A small masked image model, trained from scratch.
Model: 13.5M parameters, 40-pixel images, arch vit, norm layernorm, moe top_k, num experts 16, patch size [8, 8], layers 12, width 128.
Training: adamw at rate 0.0016, 7200 steps, batches of 64.
Data: trained on photos of plants and fungi (iNaturalist), 90422 training examples, 5.1 epochs.
Rows from expert 9 of block 6, named by matrix and row number. Rows with one number belong to one neuron. Each number is 500 + 40 x the weight over its row's rms, rounded and kept within 0 to 999. All counts start at 0. Numbers have three digits each. After the name is the row's rms in percent of the matrix's.
# up: expert up (model.blocks.6.mlp.up, 16x256x128), inputs 64-127
# down: expert down (model.blocks.6.mlp.down, 16x128x256, transposed), outputs 64-127
up.134 095:466508473511471415491450451606511471528489505501472520433503404492463535450561488518493481531510548436445425511463473475461521453500567469444561462586564520539534494542469493455464547438488506
down.134 088:515489452533498568556534559451480440443465513460507488526556499523513495455529528523474423489437471476520514464462461489548518505458515452506524568472506505518505546516540549492453496471478503
up.135 134:516484446437405532495470533526482493504464526404513448492471384480548548466496487500608509517468518444454508549565501539482471445436538561559506507496499486429533458458450543408470476479486466
down.135 144:512491481489506469554455530437482487543509516456512459518499500592452493516480456453522505552555474524441505498532603443484464541547450506512549542470537503457543492468505582453458481557510508
up.136 107:505462527492517482532463500528507500527476492485554460490508486468504520466541455496426507508493511467504526570478460540604448631493486499520527469479554510403474497493483474449441481498475570
down.136 106:503564462523449509494524473556502514498538527644535457515528504513438505475492462496433499447501516567492487566475545457484448521479471475482469476487531560557512508518559447479509500498454524
up.137 063:481390514518488453499423546551453472510472538517533511498461502449488555477435475520570540500482555488514486469585564507526440462476500434536413529525590450540532542552527478465386461471593545
down.137 078:517541498520488583497479502490461493444496478584461545525493537444445490460480510557518522451484494526456478539497423452445530541476450474458521468510466467539511509444462509518549523485580551
up.138 107:454473465444435480495514504509478455512489543506485537491435473447452500494407543532507479513468495475509436433476460490445484426443536507503516463616489534504504533507487528477491498442499426
down.138 112:491447517449534555480542480557458466456533493548414579399493479468467543497501525470522540469453521473564444498552567440482519481534526479502444500512530544540513524470484534532543528533524448
up.139 071:466517502533526488472501523499425488466485511483481515478536503547517502484571516487524523505492498480471455547422505465483550513622478449470499477523517511565451540557510465552521522538546567
down.139 067:560575512554428446503449538504436475515513493422402521502514580469494414445503524509517548485486492520483488515561486555557551468465433519430532508524424527424505445379462458496562541515504563
up.140 103:481353454435515518459507542522547489509475475497500501469516501458474505519537440530464481545491525499511518481543476459466476553464507518449504469466505404489526449450459441475445526489501492
down.140 088:550447464456462551516538595570522546486503453534539464512481506528408536524486558532474461497480456485501448467570522495505562561546471486525462474501479499505517475487536509497489476432503427
up.141 064:462400583544536463439430553506555429550474481433489404521489517534568488476462541467501477504463520465483500436498553513571544516529507517522439523490496475487445527534525448482480488516460506
down.141 075:485426439457496565552554577481370506510546522505505573544569593480458475516494496504505530504486490426528470496500434536542587498482485536489474461540541573575542536496512513566510517457481521
up.142 110:438528471508507455446526523580494450549438515458509502438525402508498586422488497495557478519436561427435467511495464515541523470508567475484519476526573513462523472538451489468419509455520509
down.142 083:441547473515495449437540551507532507512463502437516505509548471414575537455474507551489474507494551387497526497487459567465581473499541526475503440530482464484531496561468470523466483438481476
up.143 103:465491526522519517440504569503507474553456507508408539468483486401584509453510509593502452499464552478538531506461469534527463443478500428467517489534583516511423533568453450473438580387491517
down.143 096:515523445500506484526502488437435539493472512554503514545535510553426465542517527500532484513485467455414489526536451440480473594431485542432493492468550591518512506518496533512496515475500507
up.144 108:416447505544562565470482572541558483492454485531537529470550497519567517433504506550521468502457469485517506414457466523562505465486505509443439526493542486535427561537533462481447502432400535
down.144 085:516523507522476488516491479444448553460525492599487509532431504482406452567527486466493546496479502542474451627493492501510578585499445529519479481497495512525491537459526491455497518534567547
up.145 098:429487450532526510444499558580486446564460550455478565410492380515522566411476495496505429526474543445474464524474478502507574525527555483481494506564535503508489500531475537456462496484524511
down.145 070:509563437500485535496529523512485500506508481453497511500538520396475550521507484568498466534519427427497541534525482484508554571486504510438470464445517485510513535547482556407471515471456471
up.146 082:484459473538498517512507537511497515550468487512496485511505485501428557497552449568475507551510496449531424529479466489527458578467534485462433508580544463546582469497545453432433515442494508
down.146 093:499503530481403572530552462543506580408482525511528470508402530447525528509490486507492499445510522506506453577468474498577457490465538529502511502567432499489451476538532467555513509447455485
up.147 089:461544478525510449423490522611519482535451544473458497400511372489519551406524489520523429536498523462472415503547484523577518503510559469461524479512549453557491479498504483491450507413508483
down.147 061:461530477472508539478516526498436454560497484462525472511503519458435535421420490597505494497437503452446515493458461502505534504515478441480498498489508517507542556523485503523466500434560485
up.148 090:471503522590486530403491578535478490548406501443560460447520457545571514437502566547507413507492506470514518488491466510449495525573488475582518480500530474580495482479480542497467533468523564
down.148 077:536482487485463528478570424478515388425437474493486530483615538458505469473535524537527555558482491458483439461481483498453453471545457506453435450435473469609499502467489517560515552461509461
up.149 098:448511500531514519457516483493492438497540497521442565451482455488483561458518533521475535521433511488488460567448504462516498545494539406474489418594545534602513583575504441475523604495550451
down.149 098:510526445547402526561509463509441505464500539489478516503496525505482451535498492528522561481516438610492559506490513493466553512501494548495548530487475467482543443451484510508483493504564592
up.150 086:528519505543542500462466496516534469489514496550476500464506490562538516493630487427492574476521512518468500561487451444493510551605490493482506461483527460603454499484500496512475570555535525
down.150 100:452557481545443411550455459494518526516510566461504542557477493462528449513504477477474525485513487553499525485491568577508547441489498542483552458532461522446496484472453519454585489514464540
up.151 107:482476469578481530408498544497538442534400511454514501436519452509535493464514530529503440551449519443494424517508437502513509520594532454481487498458607465516457494516497510463494542462462506
down.151 115:543473505493555502489542463473472445486481501498446532470574552497542471511501476526468458542487492532558495470479574473517428478495467479497480535369496546570452572486529458543575543487511564
up.152 135:474464517496523444517472500519562518524484479529511420508453447457468518479567429549428506531527537479493542510457499573563472562478512458493530500551555470487557473536505508462438518462467502
down.152 151:515445508460420519594575463579547602376579467561544470502462501462493498526488503492451561483518490605504489521491523455475474515490499502528507495459446514562483491497515472565455491492428477
up.153 099:405500470555571361493487459528590517501493524513461470448502468504445536467541435509469448574525508486513444494490492489425494506494562429432546457567542543577564538525509505472490529518535474
down.153 100:524537449521464585490512538475475460461438536493529517562578536515576457446561515526465483507526496455536533470450461504524505503484477475476481552501503496505503504512562563518394501498421553
up.154 075:471433467534529506406474541543565483532443524470447475431465443453495490448517499544503475548485491468488522505497503509467508497514534470484487451542499438536439525484503530476463528446578437
down.154 068:469596503516432502545501499516504430520520509492471540535555459466514599463470504449489569479508495512503455428521467498535558451468549477469498457560456514529528567436509506484501469561483469
up.155 070:510440487503468417433481538519560491492484457483477438435549520517531499497553441519519493512561552416529545443471489472495519590566480506496506501461516424466481516492415419491487523456441512
down.155 071:527497480491446493487444520487447410464467470542574492470580553509464462496514503515504423553485516485480472496480486516498540566449485469468420515557502559553522502479533492572426486473417510
up.156 155:492475498481495438504524505496566488508503524516474477501450482441495516485551441474516529521468576455493558501491384493564523508515504461474558546534483482513547473497462470473482567487518400
down.156 187:500574504484466486478538420584593499406567525521529501483492480479563503523484502484449547415561542555485500492455528475448475482520530540515527467444425484518496485536503479483500481488508477
up.157 120:503465517472477501544455465504579458528460491526554435508531461563485530480556464493444519513539563480457467564485533521586472591475527495500524444516550502492547455495495480452468498495509501
down.157 135:484538504530436577540553475501549546465543508539574470538509495423477517511499471514449510485506462580489493623480544488439543552495504482505457480465487486549489492512520500511472485454435482
up.158 092:509465456445491485498476509577515504507490446449480474365484439475499565423546527486514511497491546404457412521566415460521526483465572499429501503544543455520488490487501461465455510464496387
down.158 075:514481460520472585511497562522458406501500495437514500466596512483488540450537506520529501523511465451466488461487416485532536528491548480457501496432507492476545517473499509563460489478504497
up.159 084:480488487550495510456483523515349473517412505467523434514509522510513454414518523545519406516441524475523452440499436518437507483539576463571518455471553431560471516491494476495501544426503521
down.159 081:576514515488481531496526483523476492428524450518475497519541561446494456464492527585480516487460484421565481537482430552522484512515467486478468456478552486471567515464543485596518532465499487
up.160 095:491491481455542484432490520558584518518507491470459446462456419495452522432555511528517468564474510466508450553501452521540508491461553492468482428543540450560487502527498464453415505421492456
down.160 100:460558473528513588484492497523468448509522522475512503452519500465458575470480572526511550517485467447470481549527435457490503507551554471468500517427522528512543526492545531498460517504514496
up.161 101:452532480538546437485520490613522485519472542478487503444471375475510582451490478496506461540473519430438473499533448481497580495530544463470541523559513477480511462496469484495476544427557484
down.161 079:466483483522537482489482557520479512556484524486519539533516492446458568445507497532528470511461496353475531498546408514492517544476576533482529461446528461516521550535485566452471472459522535
up.162 113:509493504473531497510528502509564477461487451519516463507462470478515522491514441547432485540542531442491529523428514552546521583454511455513493556511553508532553453536533483451411503479417493
down.162 122:504436545477403575581548461524493577408533473549541499527447527443465477509480540492489528471498448573569478554457502461486486482480487512552421501553475489554473480514501486622455507450441499
up.163 148:489429506461466494534492501518493502487531498499490543489417489423401521511434529555497481538456502464529468453553515487465511483444503510485500553588506523556535546511464512510403515448452398
down.163 178:487458551474558552464549508580488497471530456556445527404484457460460559516480537490486540484478504527578468508500524458477505496504504480513431517515478470561487555525533474592478517539535395
up.164 098:444548492507499494490515457532415507471523535439506415511548527487425546502463554555455462544485503508459386507524542513474577480546513473575432478522517508570544538412469524506518507421559527
down.164 106:522544467514402492491529458564434455457508480485468523529565562482614465512552518523452518433504495520501465549396480574516533516524466520428479502472488521445531497510516450521566537462456595
up.165 099:440506471527528475453481475564506502512485588480528496454507389532484586433522477494491471503519551442445436489477463479552522503498544483520509549576532486492519484507462452428460506442484518
down.165 081:555521423494488536497457579499495446550458524431503504526523472485544533525532517509570489548452514391455512519471406510500505512463511539452568474375520498468504486486487525473477450493545527
up.166 085:460563474612471513452497533495353454518457544447562465421522496580504537421489495541504410479521496476521462456503449524461510443560529487557500452517513414539465469462474542489489489444499536
down.166 079:544589465436439526515493486509504438411492511444466532529541581504540481454444541510509533468472492420525474497500461472513483514477508494411506479401495515472530525501534501539512521433537527
up.167 107:451489447483519448481493524575493496518462519452476513434513353498509584416504456543474461525472531400454501457501502485491538476500547471489509505596535480518497471478463500417408533491426494
down.167 083:487519437486500481478473564489509485528503531439556518546573501451548551473465460505497490520512512412459521461520478518541518543523517517448569477423510506442550472450458572507490455474516535
up.168 057:472411451444467483461489576532548431553515554417498545461519490522535522488522477518510530524488547508495501508571469512483464482479476497526426493478576484461435606484522540511522461503574428
down.168 066:461496444483477561513524513559474419550484496564462530469498465463551467487545510548483509488474605441476470458508456504457510531478488500486470406472517440487555504468523432453535587462596420
up.169 100:457452479474504495475502510594463512522475524501522496475528431544437548399494494507465458543490543460470485419442491519463471490481593474544549513557530496502513528486481457434399485517471530
down.169 097:497550462540507493492479526488499449522544574451544482555568458482563512511495471517498478517549502448438574479444500494458516515488512573473544451416474495445515478537452533500517444467496497
up.170 104:402497461543543471440483553612499415523464528479472484429490371500512593436467463508517487537502534418467453507470455473503502482517606446514483488562526519523490463550504502480477532491508524
down.170 072:491510524474546498435493508502543470518470510471493468503529429453513563486511462543464402513457497411477544525496435490464471559488505530471543492421488490492513547491480512489491464474451440
up.171 126:448497518494503437494497514511530549501503497526489525502405475485375518472445501545495453525517513477479434463489537528483497502464525462501521493597508488569523498514507505480418530429486462
down.171 133:474428520447514545493547505608499551460514455519502529424483499427547595547469495532443516516531507503537487516475520430509504536485499458504412529492478486561473501518548438606491461518498474
up.172 081:473366505464559566467501585521464487533481479452469551473495508410382501488520506529571465576454511489448444488524409472461445466510492544588450471506513465544453538489484492464521494496517510
down.172 075:452494484485519545511485604551386480485495470550451539480457450400582539531492517539499599482490507462481503498549404483495540527533505533436559497522512546478515476429481459563487509488531422
up.173 150:502531535481492439513477476489592487513467516515512453505469466488476518491568454515428487509543527482494532539432530562563497552523506469556540507516519467492555473487507526471428535477470504
down.173 175:504443533477448491582579425524557577448553462580571462507462510471481503507509491469460571487539507600519497533476508458451483537491486513543481518479449500572504489483540473589458489480422478
up.174 093:474447498488525466458494498591527494537461530455495506380501414508498556409539502491512448511499534506451431460497461445489526515511547499482476498495579460458469482531481496433426531455481547
down.174 076:487485478490510450497536519502588446489505517437530556520548474471581570490487546501494514437536490406457509497489471449469509461508581520470475479539474469468578451503507509505479505419492513
up.175 127:499487496499549484522490505528582509519488495521462456513467452433436506489516454575471492565490501480501527529466494578592485581433503431498495497562521522512574490523477494444405548451497515
down.175 143:501429517449420552561581500544530575419558467587559494531486520473492525547472493497434544447531499566501503531473515487485474511493521494520477485483447491531508469476527475588468441471459488
up.176 099:468494454462506531461525458563462440533506484504426458404492456493459561469498522488519521495415532490447426599489488492589474525458539462529498448532587546541544520541542447463470544460507424
down.176 086:564491523533483574460551494512440413445534525473505512489507487464525534496464531478555558488514455586494504565493509465445527512558523522493532511465452472456503506448516550510474509483564553
up.177 089:452531482540561455510505454514535503486514502495491507471469515515430569519523493512487520565534462553466466577554543416448523531504509407504495476469538543633561592498551467517562492501567520
down.177 101:542494459532379512520528511546431473480510479480473576520567572472591465580515496510487513481519522561490496484463492511487550467522527513471457448528486463378548455469467474500498522559542575
up.178 094:469612496593563462502452491518482489513515484549498462503466487482503489531563487424521520512567493507478457553496496415435450524564513454427515477512446438603505484543490492528549437564517546
down.178 117:440482470532494492509457524472505509571503524432483561524538491479507540448476465493567534524508472492539525458550510498549570412478522526523467504522489490412467494490442560507533504466509546
up.179 088:481405484455517479392547583525575495504459495403463487449442503493480512478585546545555533514469488462479504514551432507479449440470571498542504468524511494525439502510452524477442525480487398
down.179 070:511499444502492540529423528517448479494472532557509544502515480406490535533518575558544526530486479477508457486557423449496490516467524487462552461450543499556520498514529489515483497478504536
up.180 094:478484466433491516470505531533537519487490515394535452452529371500529591449506497495491465520482517396465499473586464510506529526483562533526481521497533430456493477475499495436477466442472435
down.180 072:523526467468432529572498551515396442523543494436517507561569546503511508502475504501554531516554475474444520534504436462528519535517508542427541486499523449424485479482463495483524492453554528
up.181 145:490509522478525457505519510510613498508489488516453463520470433472428522485506467528425469534519498465500524501430546543547468560398484475532510539562476495519551475509520528455441535478464517
down.181 177:495419545432429537555543493541597581394550492500578501533437517470519508508512510501471554463514491534575502511497508485518500510489513479549471497528457471525503457542521493556447469470449433
up.182 075:452507516580596454467496499527473494489493469484485540488482442502512537518587513454510506523481517542460452534466496417453522532553480425489551500515482488575510537490525509499505524521586575
down.182 065:490515500524402552519512484515526527454497540452444519552526540388558452565502502515474545537486486539498473460484502558570525484520467506450532460543438491369537470475478463481541522472499559
up.183 115:474515501560555487492514473492518461500512508532447506478511510547497506495582520471472544539478520539476445516444518439483537546554493425522482491502508528608469559596534454531504555531568595
down.183 112:504550480551458464504469510464503510531495533433494537530491525450538461521498461484514511516519470567493510488514543537546557444462482520536502455562475466377473444441476503469559523495516551
up.184 085:476438445511561496521483490513566483549503470495502433486498486458432519478496494584472460552477491458500459557530516500569424536509529492457505430494573504524558479534543544445439534451504474
down.184 099:548509548439433592533541471564510582393553498550548459538413492472501514456506540532478488448480471535537446522475535519554484537506439504493524499524531511477498524502540453520509495498422462
up.185 063:478514523569507497498509485493455399543471474489524519523538487571493531519467519487508447531534533499458428459461518480499431514508504530572469548479504520486465591454501461508506471516520531
down.185 071:545502506499407579533527547502429463464532497507428554499504629427469527469493568518508473539490503453474482520530433514511539555494531469392461455539436525463524511494514481571463529445443536
up.186 130:473472497447500447496517526500547544474525511516480489481394463442412532479470467534471481557469495465482471475512481490502538532386510488495495572586499531569563480495497551509447559431505398
down.186 151:514457576473496579526554458579524508423551451558487482481455495473494512533471539534459538462519471561587470500461545454518510508506491465541451501520412470512468515553521464639477501481507427
up.187 077:408496490479547550456539548551528443533454511495494515406519406514503567467554489542541475548484526444477554475458403485519542492521499454475512516488537489595452589519496470437487560418460477
down.187 058:559551457528423476548564483496575511432494510583451507501506496459440464511492564462489581507503479518454496509539529449502616544543426467472551555492493487487607493431542480500466465493540531
up.188 108:498504507551531476465489462502578450511504485545409566464491508515471500487565471461450519528502489512497499520415535460500513510551482452487514477505520551584531557582511466506473582538575541
down.188 111:499494488514420471579433493458543511531498546432491550529512509474498449485505456487524505498507480541533546509520547492503566471462511562530507495547484493440507441453491557458482503504508518
up.189 090:526444494485421446402528573540535505483493500433500454424503529491470468472611514523493468522479515510532481517527469547450475508506450477439528442547554460503553488420520466483512570446464458
down.189 084:534507459476456529534476567450420469517467478538555479525525474526453517515536534480562503530480490404456509503539470549494506545494508513491513482473512530528508484475495539598441541448399508
up.190 085:459476460511524495473496530564472526499519539460527485493444510535407498459418501515515434573450537461499466484536562544459510470495533451431549544576536535423578495542541545457492485427476515
down.190 094:525426507470495575543503511499519506475546476483469452490513482565468533559489546448470517487546473539503444522538555414513501483546431468493492530473485539603521531484493520569535503519487387
up.191 078:455495467451516440439529477595498526540427540497497457444495365498496584391524517503518458522501509478445502545521457517533529529520591448487504518527541516502553470488462499475495558503534498
down.191 060:548577480522526547532548554484466485483522522535469511552503506438496496473476496541475489549472474444516512540541392467519480523499542510433581455519490491455505523513514458521469505549485491
up.192 101:417503439533514471432478527530527444534452501443449550411502383516529568406510484496538456558471561438433446534513440468495558486523552469489498492544550481509527513501473507454476493472521504
down.192 075:508521456525527528436533565525505506522488462488550483479512472448474577473499457514447445527496502414458512485495462440507523601467500494449498506502567468501520491545547508532415454430524485
up.193 102:445502484489522397446507517571516517518447498447480528440466324481481595432503455534514468504480536412484433501499471479493495530506570489454509529558525452514530499514440496469470513479507527
down.193 080:464542433520537486474454561472519502552507528443528485555550541422532564518445485497495478506509499364465488458501460497491550549487593496482543459437542477475526486455468543421486462496483538
up.194 087:459495484580547488479488476475463474490538475521469499505478496524505533457623513478480525506515497536475509529492504425497522567576520445493519492498527506633555620503494460502543553535542517
down.194 096:503566523516368440521523470495498527534517533436523532527518510425515447539489462497469498485528488557506537520515573594481566437489519555504517475521433503412481466444445494458560510468499581
up.195 089:486519447593546500458423537567501449537473510482494501436505411559503552389507519495485452533497525464456474472448506472485547500530574424450505457525554543523521517556493479497462507475488546
down.195 088:499491460548463547469512542523579440457475530450485502502537471530559522488512525471445489496428489429472519443496477469470516517492524482503482528420461476462517513504548536473453493454494504
up.196 135:468455512466518496526513511517593476509484510534454463507432490422474516476483451534465489545491524430511523473475474575543529551413512453516487581579475511519573463505491533451403551443482427
down.196 152:489457525430459571561554487575568523428564466542550511495444488440503527484499511499441553442490535538561487518462515444477506485461507445539469505508417478527499489540511486560455466479482443
up.197 116:462514455491517467439494518565533455501463540438501469426526415501526602456493518502473449519511544389428460468469453554554508480506564498491512492507530459449487496523455464455439533442444563
down.197 080:491460469492576534470493527498523481525464512398507564520536479442565576513511495512501481493523502390482542426480486543494534456533583570524509485438444449428453489534470556522490480459537517
up.198 108:434547492538476494440432487581513452527447564450517477401466418485500574409493495494539490578486533447444531467467499507513570491538554450528534487532521499467500497508500502482495523521553552
down.198 087:512571477509581477473480576497555502490425523468488500530452475490508518505538534543495495502441529396499505472559424474526499513485576517466501469549550507474514535575488517467431471483483483
up.199 120:416475477479543465472459521584567511532469509473485474438470423530409592422485488507490471535497544398439398441495513495495513511455579481501480523577540529482520495475486485451405538465436488
down.199 095:502530401475537448520504520447503456537482508429497475550537464455536453502509481484505481523477546459431553446485454482527496550496531552436567493366491536429516481472426559497513523487499503
up.200 067:519518506513443518514544475479435572434518539492552459462487521456549508506569435507527532515481601461505528510569386522443522479511433501482515503500552452530524399492426473481467523470453474
down.200 075:529567466581533522440453545480470500462512491534508450445433543468466522493524484537475461458570493548441502438501500486525527530435466454422556495503436527584470493543525486528501546461434530
up.201 117:496510541506514455500496507540498484521474527508561436474426490529507545483533477476493508494539561484509531511485464500539529542512523468511510562519533501510542399481487493467422547457478516
down.201 125:468532520496472499558542443575537571444591504556539443513458506451494544507489493475425526406526493585524446516458530491484527499463452492486487509520451549539499476491489469555492542490405530
up.202 083:467507449500489460437458536580496492513438536454483495475484381482485606452549468448489450516457509418450449547479476474514530528460567480441512521570485471539504478467528514461457570475513516
down.202 080:498577447458517548479481563521469494513516481482501525562565472443485552466470537540532484539517479445452469535533419473483501545468551492419518483459595493515548508504483549527415455489500503
up.203 078:499447467506514510457522538506451471543495506448471466465478491498512468452564482445539513559476518514486512554580433464459436524514476558456504474416567479519474572490506482465518504505596515
down.203 070:481582467518375519495490566514503554532449527429496540548507455455500514489505513533500496483494541446436464470528451534523494485488526551496585451441423534455489523408463441451509494418535512
up.204 124:495510553470561451511487467537403523497537563499508498502508475461491555481462499557467501458556496498483509493496526469485450453522529534398564424496526512524477509469483504487416464442449435
down.204 144:483545528515602464415490543509500455518479471530489508393549491500532553513564452479488496415513524489501493471518535497490418526504507491472421508490537482532502475529547443512510575502466497
up.205 110:460536458517466502482514456495406484489512523511449484497506475484534541472548481457509537538455512461487542544541411448520560477485495500520490538506469515579543525464479513492492538503483418
down.205 138:515614527531470492491513447531477440418544544499459541483503492480559481531466505514462510435583487540456508465479572503440479440550533565489547498452451477504513482481515506458515472519503492
up.206 082:509541503526555551490512467487453522512486528527512492546538501555508513480502542535493471544502476537501518519472623514468485513607522490560470456477507469523399540487508555475487406446568571
down.206 094:533509474512446466434510518511459464506477461474449490454592475491553475520530487510487431464428571482537461514529423580506488618477522506394482513496540492506494485491518433513501524470474545
up.207 102:448479516553507499494481460536535488475488530533598456463472490565506585478534467508468541511510521452455483515443470503570559522502511452548458510496536590551544479460523431475514550492450506
down.207 115:513562540558446480541571414535456470422562519530532518557543568432523493559458448498448538430525455593515472529454529483455571507496493527463475464513451526519561486463523449546514528464478579
up.208 062:527393510411502533500532547513502382557495462513526551518520521513558435455529460509566510525521527515516496514542504578503457564514493497501489505468500495404510567465511516452535481486522537
down.208 056:556479509450405567480517567556530486483564542577442510526452483445536523517523551471473512481528541436446493497546456475580526507466521461452544462455512552513476497459470515570456555445476429
up.209 123:492451520465501440520524497521544472504481488541457484522440450448487528466546435454468463551515522471531524497438470541553509538437521474501555575551498509511559461510487508491413551473462468
down.209 141:474510539442477529542537444558595564401573488533545467510448498476500522484495499469456539462514524561532503506482516475508513489490526484531479489500405492559505497558521480554428512493447442
up.210 100:509445488423470533455489520550500505530480537387509478470459450492532544448518501544540487473475527429479510522593471513455513461511609537482521466566547469431479486462492542432442491450536490
down.210 087:499567401540467491509521514470479510490550513446522512535544515490533542517431481499542472564561493414483475479543508424489520526490518533499497505447544490494534479536480545474513492536512495
up.211 102:468476536557551479504489486530568525480499499579515416501471488519476503478529476485374482537527512499498518503437509500522553566431484471519483499538479542604525495513519475463449542535430500
down.211 130:459526550525497520538519489531539539471546502537572520547511519439475547475515441476459536467567484568546483531466545522522547489492519479510452468521501482499484467526525440564423508493402488
up.212 084:454450484584498468412516516546501451522442508471487455373506420460538564430532440505518460504518543457459463504416526524517542454579524471428500463528541481564460414561494521518452549475504499
down.212 092:589515476487470517557523450428529487461538519515495486600530533559488508526467506540494518524438453518530510504469418464516495546508531539503525501427514514571515528465524533526499498511524482
up.213 160:458494516511521444536487494503529496500482501535527404469458442482469534479546474548477502542522551478483536537464469526594483539472519456526517530567522495504559451501515501465411539428479492
down.213 186:507470504481450528564568455561526554398583496568554485540450494453498529528500491497422539433524473578518477505463518463466486531456499514543512507487416522550528478509506462554464499498455499
up.214 155:512525487467426549495411531518469482539469539425540499491502446504524513473494470460556508503511537454470549504555530564461460467512539525538531466478555480387530440423436558425490468531495489
down.214 175:533490489469479439585516511415473473507502503469495436502475488580484482541489424459504507537549477567454522505492598457507488522566436533500520560478487511463526490474492559470517492543510577
up.215 084:479537455532528477456488513591453453546444515412459508434534408554508590392516534482519402477485512492481494488501475538510532446514563467482483483504515518452494518532421459501454515474490528
down.215 072:488549479520470565484499499496535492515457522483520484568580462468546563503475561503498511513529493388461488488423435543495528533490514549500516512487459444473464503521522532526454440481529496
up.216 091:502443510480458444537523496549595473513491517466549524465439465498480546470584435462516507499537533477500528477517455501525513499526550466448523527511514468468515496442527440469529556494488507
down.216 098:549546527516464451537559464513581483444558511520523493489477546476471441531504526556446565478508474632491464481475547484448502484510489512481471435470473496549487477461568490461457499475506529
up.217 099:492460469495529512490507449548504488493510509519460525453503500450427540468548522525453503594486464530453456544457504392478541567506497430482508492548496580623505585553512417511509555500547483
down.217 088:577545525493412531516527537484410491469483500459483567492542554510491483603495514511496499513508451591518560513474512545474573506500479513487521446546470450367525444433513488532463505490528601
up.218 092:452553493475522493480513530569518421575430513452471518459508426543495559404470485526517401564506525430487470466441497503474570481520590434498540503541493513509460522506498562444460498432470527
down.218 068:486549405499533506489544533512487500505535543462491520552537517442527529527444488547455422543555451441424548463462484519487589523493511505462495523455518487472533514516484494449438511535515511
up.219 082:466573570520614415459491446494561510531506487556501502495512469496497536454504447522479484534573446483462469501513612516486468529534510483535498503526525529561502537527515530456464471520512513
down.219 101:521497549520468548484518505519488529482477473508530519466559482453510527490511495537482549495500439511587519518510476533510522531501506513483466521497508444521458483477542446590438489459466485
up.220 059:435526509554516532506463514504491445527478484533432511425501493497517507447571476472483559502458511549490474512478459457490505528562506441471518430566494511597479564597504494507541568517541524
down.220 055:544562519463457504528513517467518451449533534422429555509501558469513438501512541491552509478502471510557525468576537474474647458499456495487573454490428484474528497425535470436508544478584533
up.221 085:487391521409463491485518483515618461521498506531451538470474505459482509467428456504488503534494545437487528413449476506479463491446534500495462550530491503566514528518483504510472509504487351
down.221 082:502515513439516610521537506569555514450554460516489553468488488435515517477500519529494541453483513518515525477483506460465575472511508489518492468505460481547531534507524530523506501431511412
up.222 099:468533489490530526437486444543419522481471475511449525428503470529441578470530498536514497547486493449478442577542503467472501490504540435480472475516547542632535550490528464474483579469461426
down.222 101:486613497584435467525501436440442428466482547492468553551571528534473454519515458481501538474543473543512524487495560573478511483561501477468517478517541486441557463486546502428448530522465542
up.223 103:442494471493524477440488479597539435541452520479532501415499399508516594425520488528534455546464541401468517456477478502563512486503556453501495515519525482468484474527470513436495487448494591
down.223 065:500488450512513522436518530522503489559476502399536487540527489443532606469499471513479434481494499402469554459504453498513548424441554548478556528453530475463476499514519491461480466499498499
up.224 098:454403472473447515460495565507538447515473524510448515473439484466462515462482508547475479559493567427498533429458468545478458481424520476551504511527471462563479526547478495469440499470507408
down.224 114:507494466449480541541547488551529505450563489543518550468490473392538535523480544539495541446454538483555462419525472458457572466523538454487516447505479482539529493483449552520495494509524430
up.225 098:426475502458481476455502502543435474494496485546437501400508420518498566430515542509488499538409533458451451593442498466497464535465533441512483479505525540556543500552503450473471577493498502
down.225 089:544470458507428578559550479496423466447527520558474507521454521516453515510459538457516553469455421609515510562472495490477505519530475522482483498494488489477496521442538574530460489524520542
up.226 076:530549507591561492429534579474462450540519558501427522531424512515537478511580491483490505451505498525560517455426479467517445463509498460524498484490578465556445495608499510547501534479505507
down.226 077:529510442506472505528459469454421487531488513539413502579519545525462514464509549488574536509430450509492512444513429477522549498483550516441503464512521549525514509453459527509497515517526540
up.227 151:490589488510459511495439543537503531490449529436535498477511400533522489447527443475572464494503510470431520564512502582486478477508546478523546461503552510443555436493535551442492503492457470
down.227 170:508479482448428477540502560463516477497500509423510474502471500600493479551498454439505526525585451531447515500499580443464460482559483579531615542438474467416522457460473578428482473553522517
up.228 104:438544468537500400446486496568535479543453540442491483419480400491499596412487490511507483544479543440468492539497505473462539498505543472484526510591501472499556529523482522464495512500562478
down.228 091:492596465512594494463493569490480481529453520504494459517511474509454525476527490518510440513448474411441544504460366484499502548426483534432563484490556494470540510533486493475452497505481544
up.229 084:506467434563515478435519521537559402484510518420512494414484484518463478501588513475509487475487546495491410511501478499442528536551489503440509445509549464536441510515496503469493572481528463
down.229 086:527504498486499486527511434461497504433451559490432480561563597478489462536518542548527502542477515485510514494487415528574503466447457437503487520467539541569558548471534532515511510536509563
up.230 108:440495504454534488511532505485545443483537481534416512479504479456502526477585529477487537561437500502463556533514424467464515489491501483511555516517475532547507576502473522468558528440551458
down.230 130:502547469483349465514507471516513463454503518475494543516551454452544453505497494522425559469521538538490498482523571522437525448450525563503548456487424426441537462436476507443516523517532493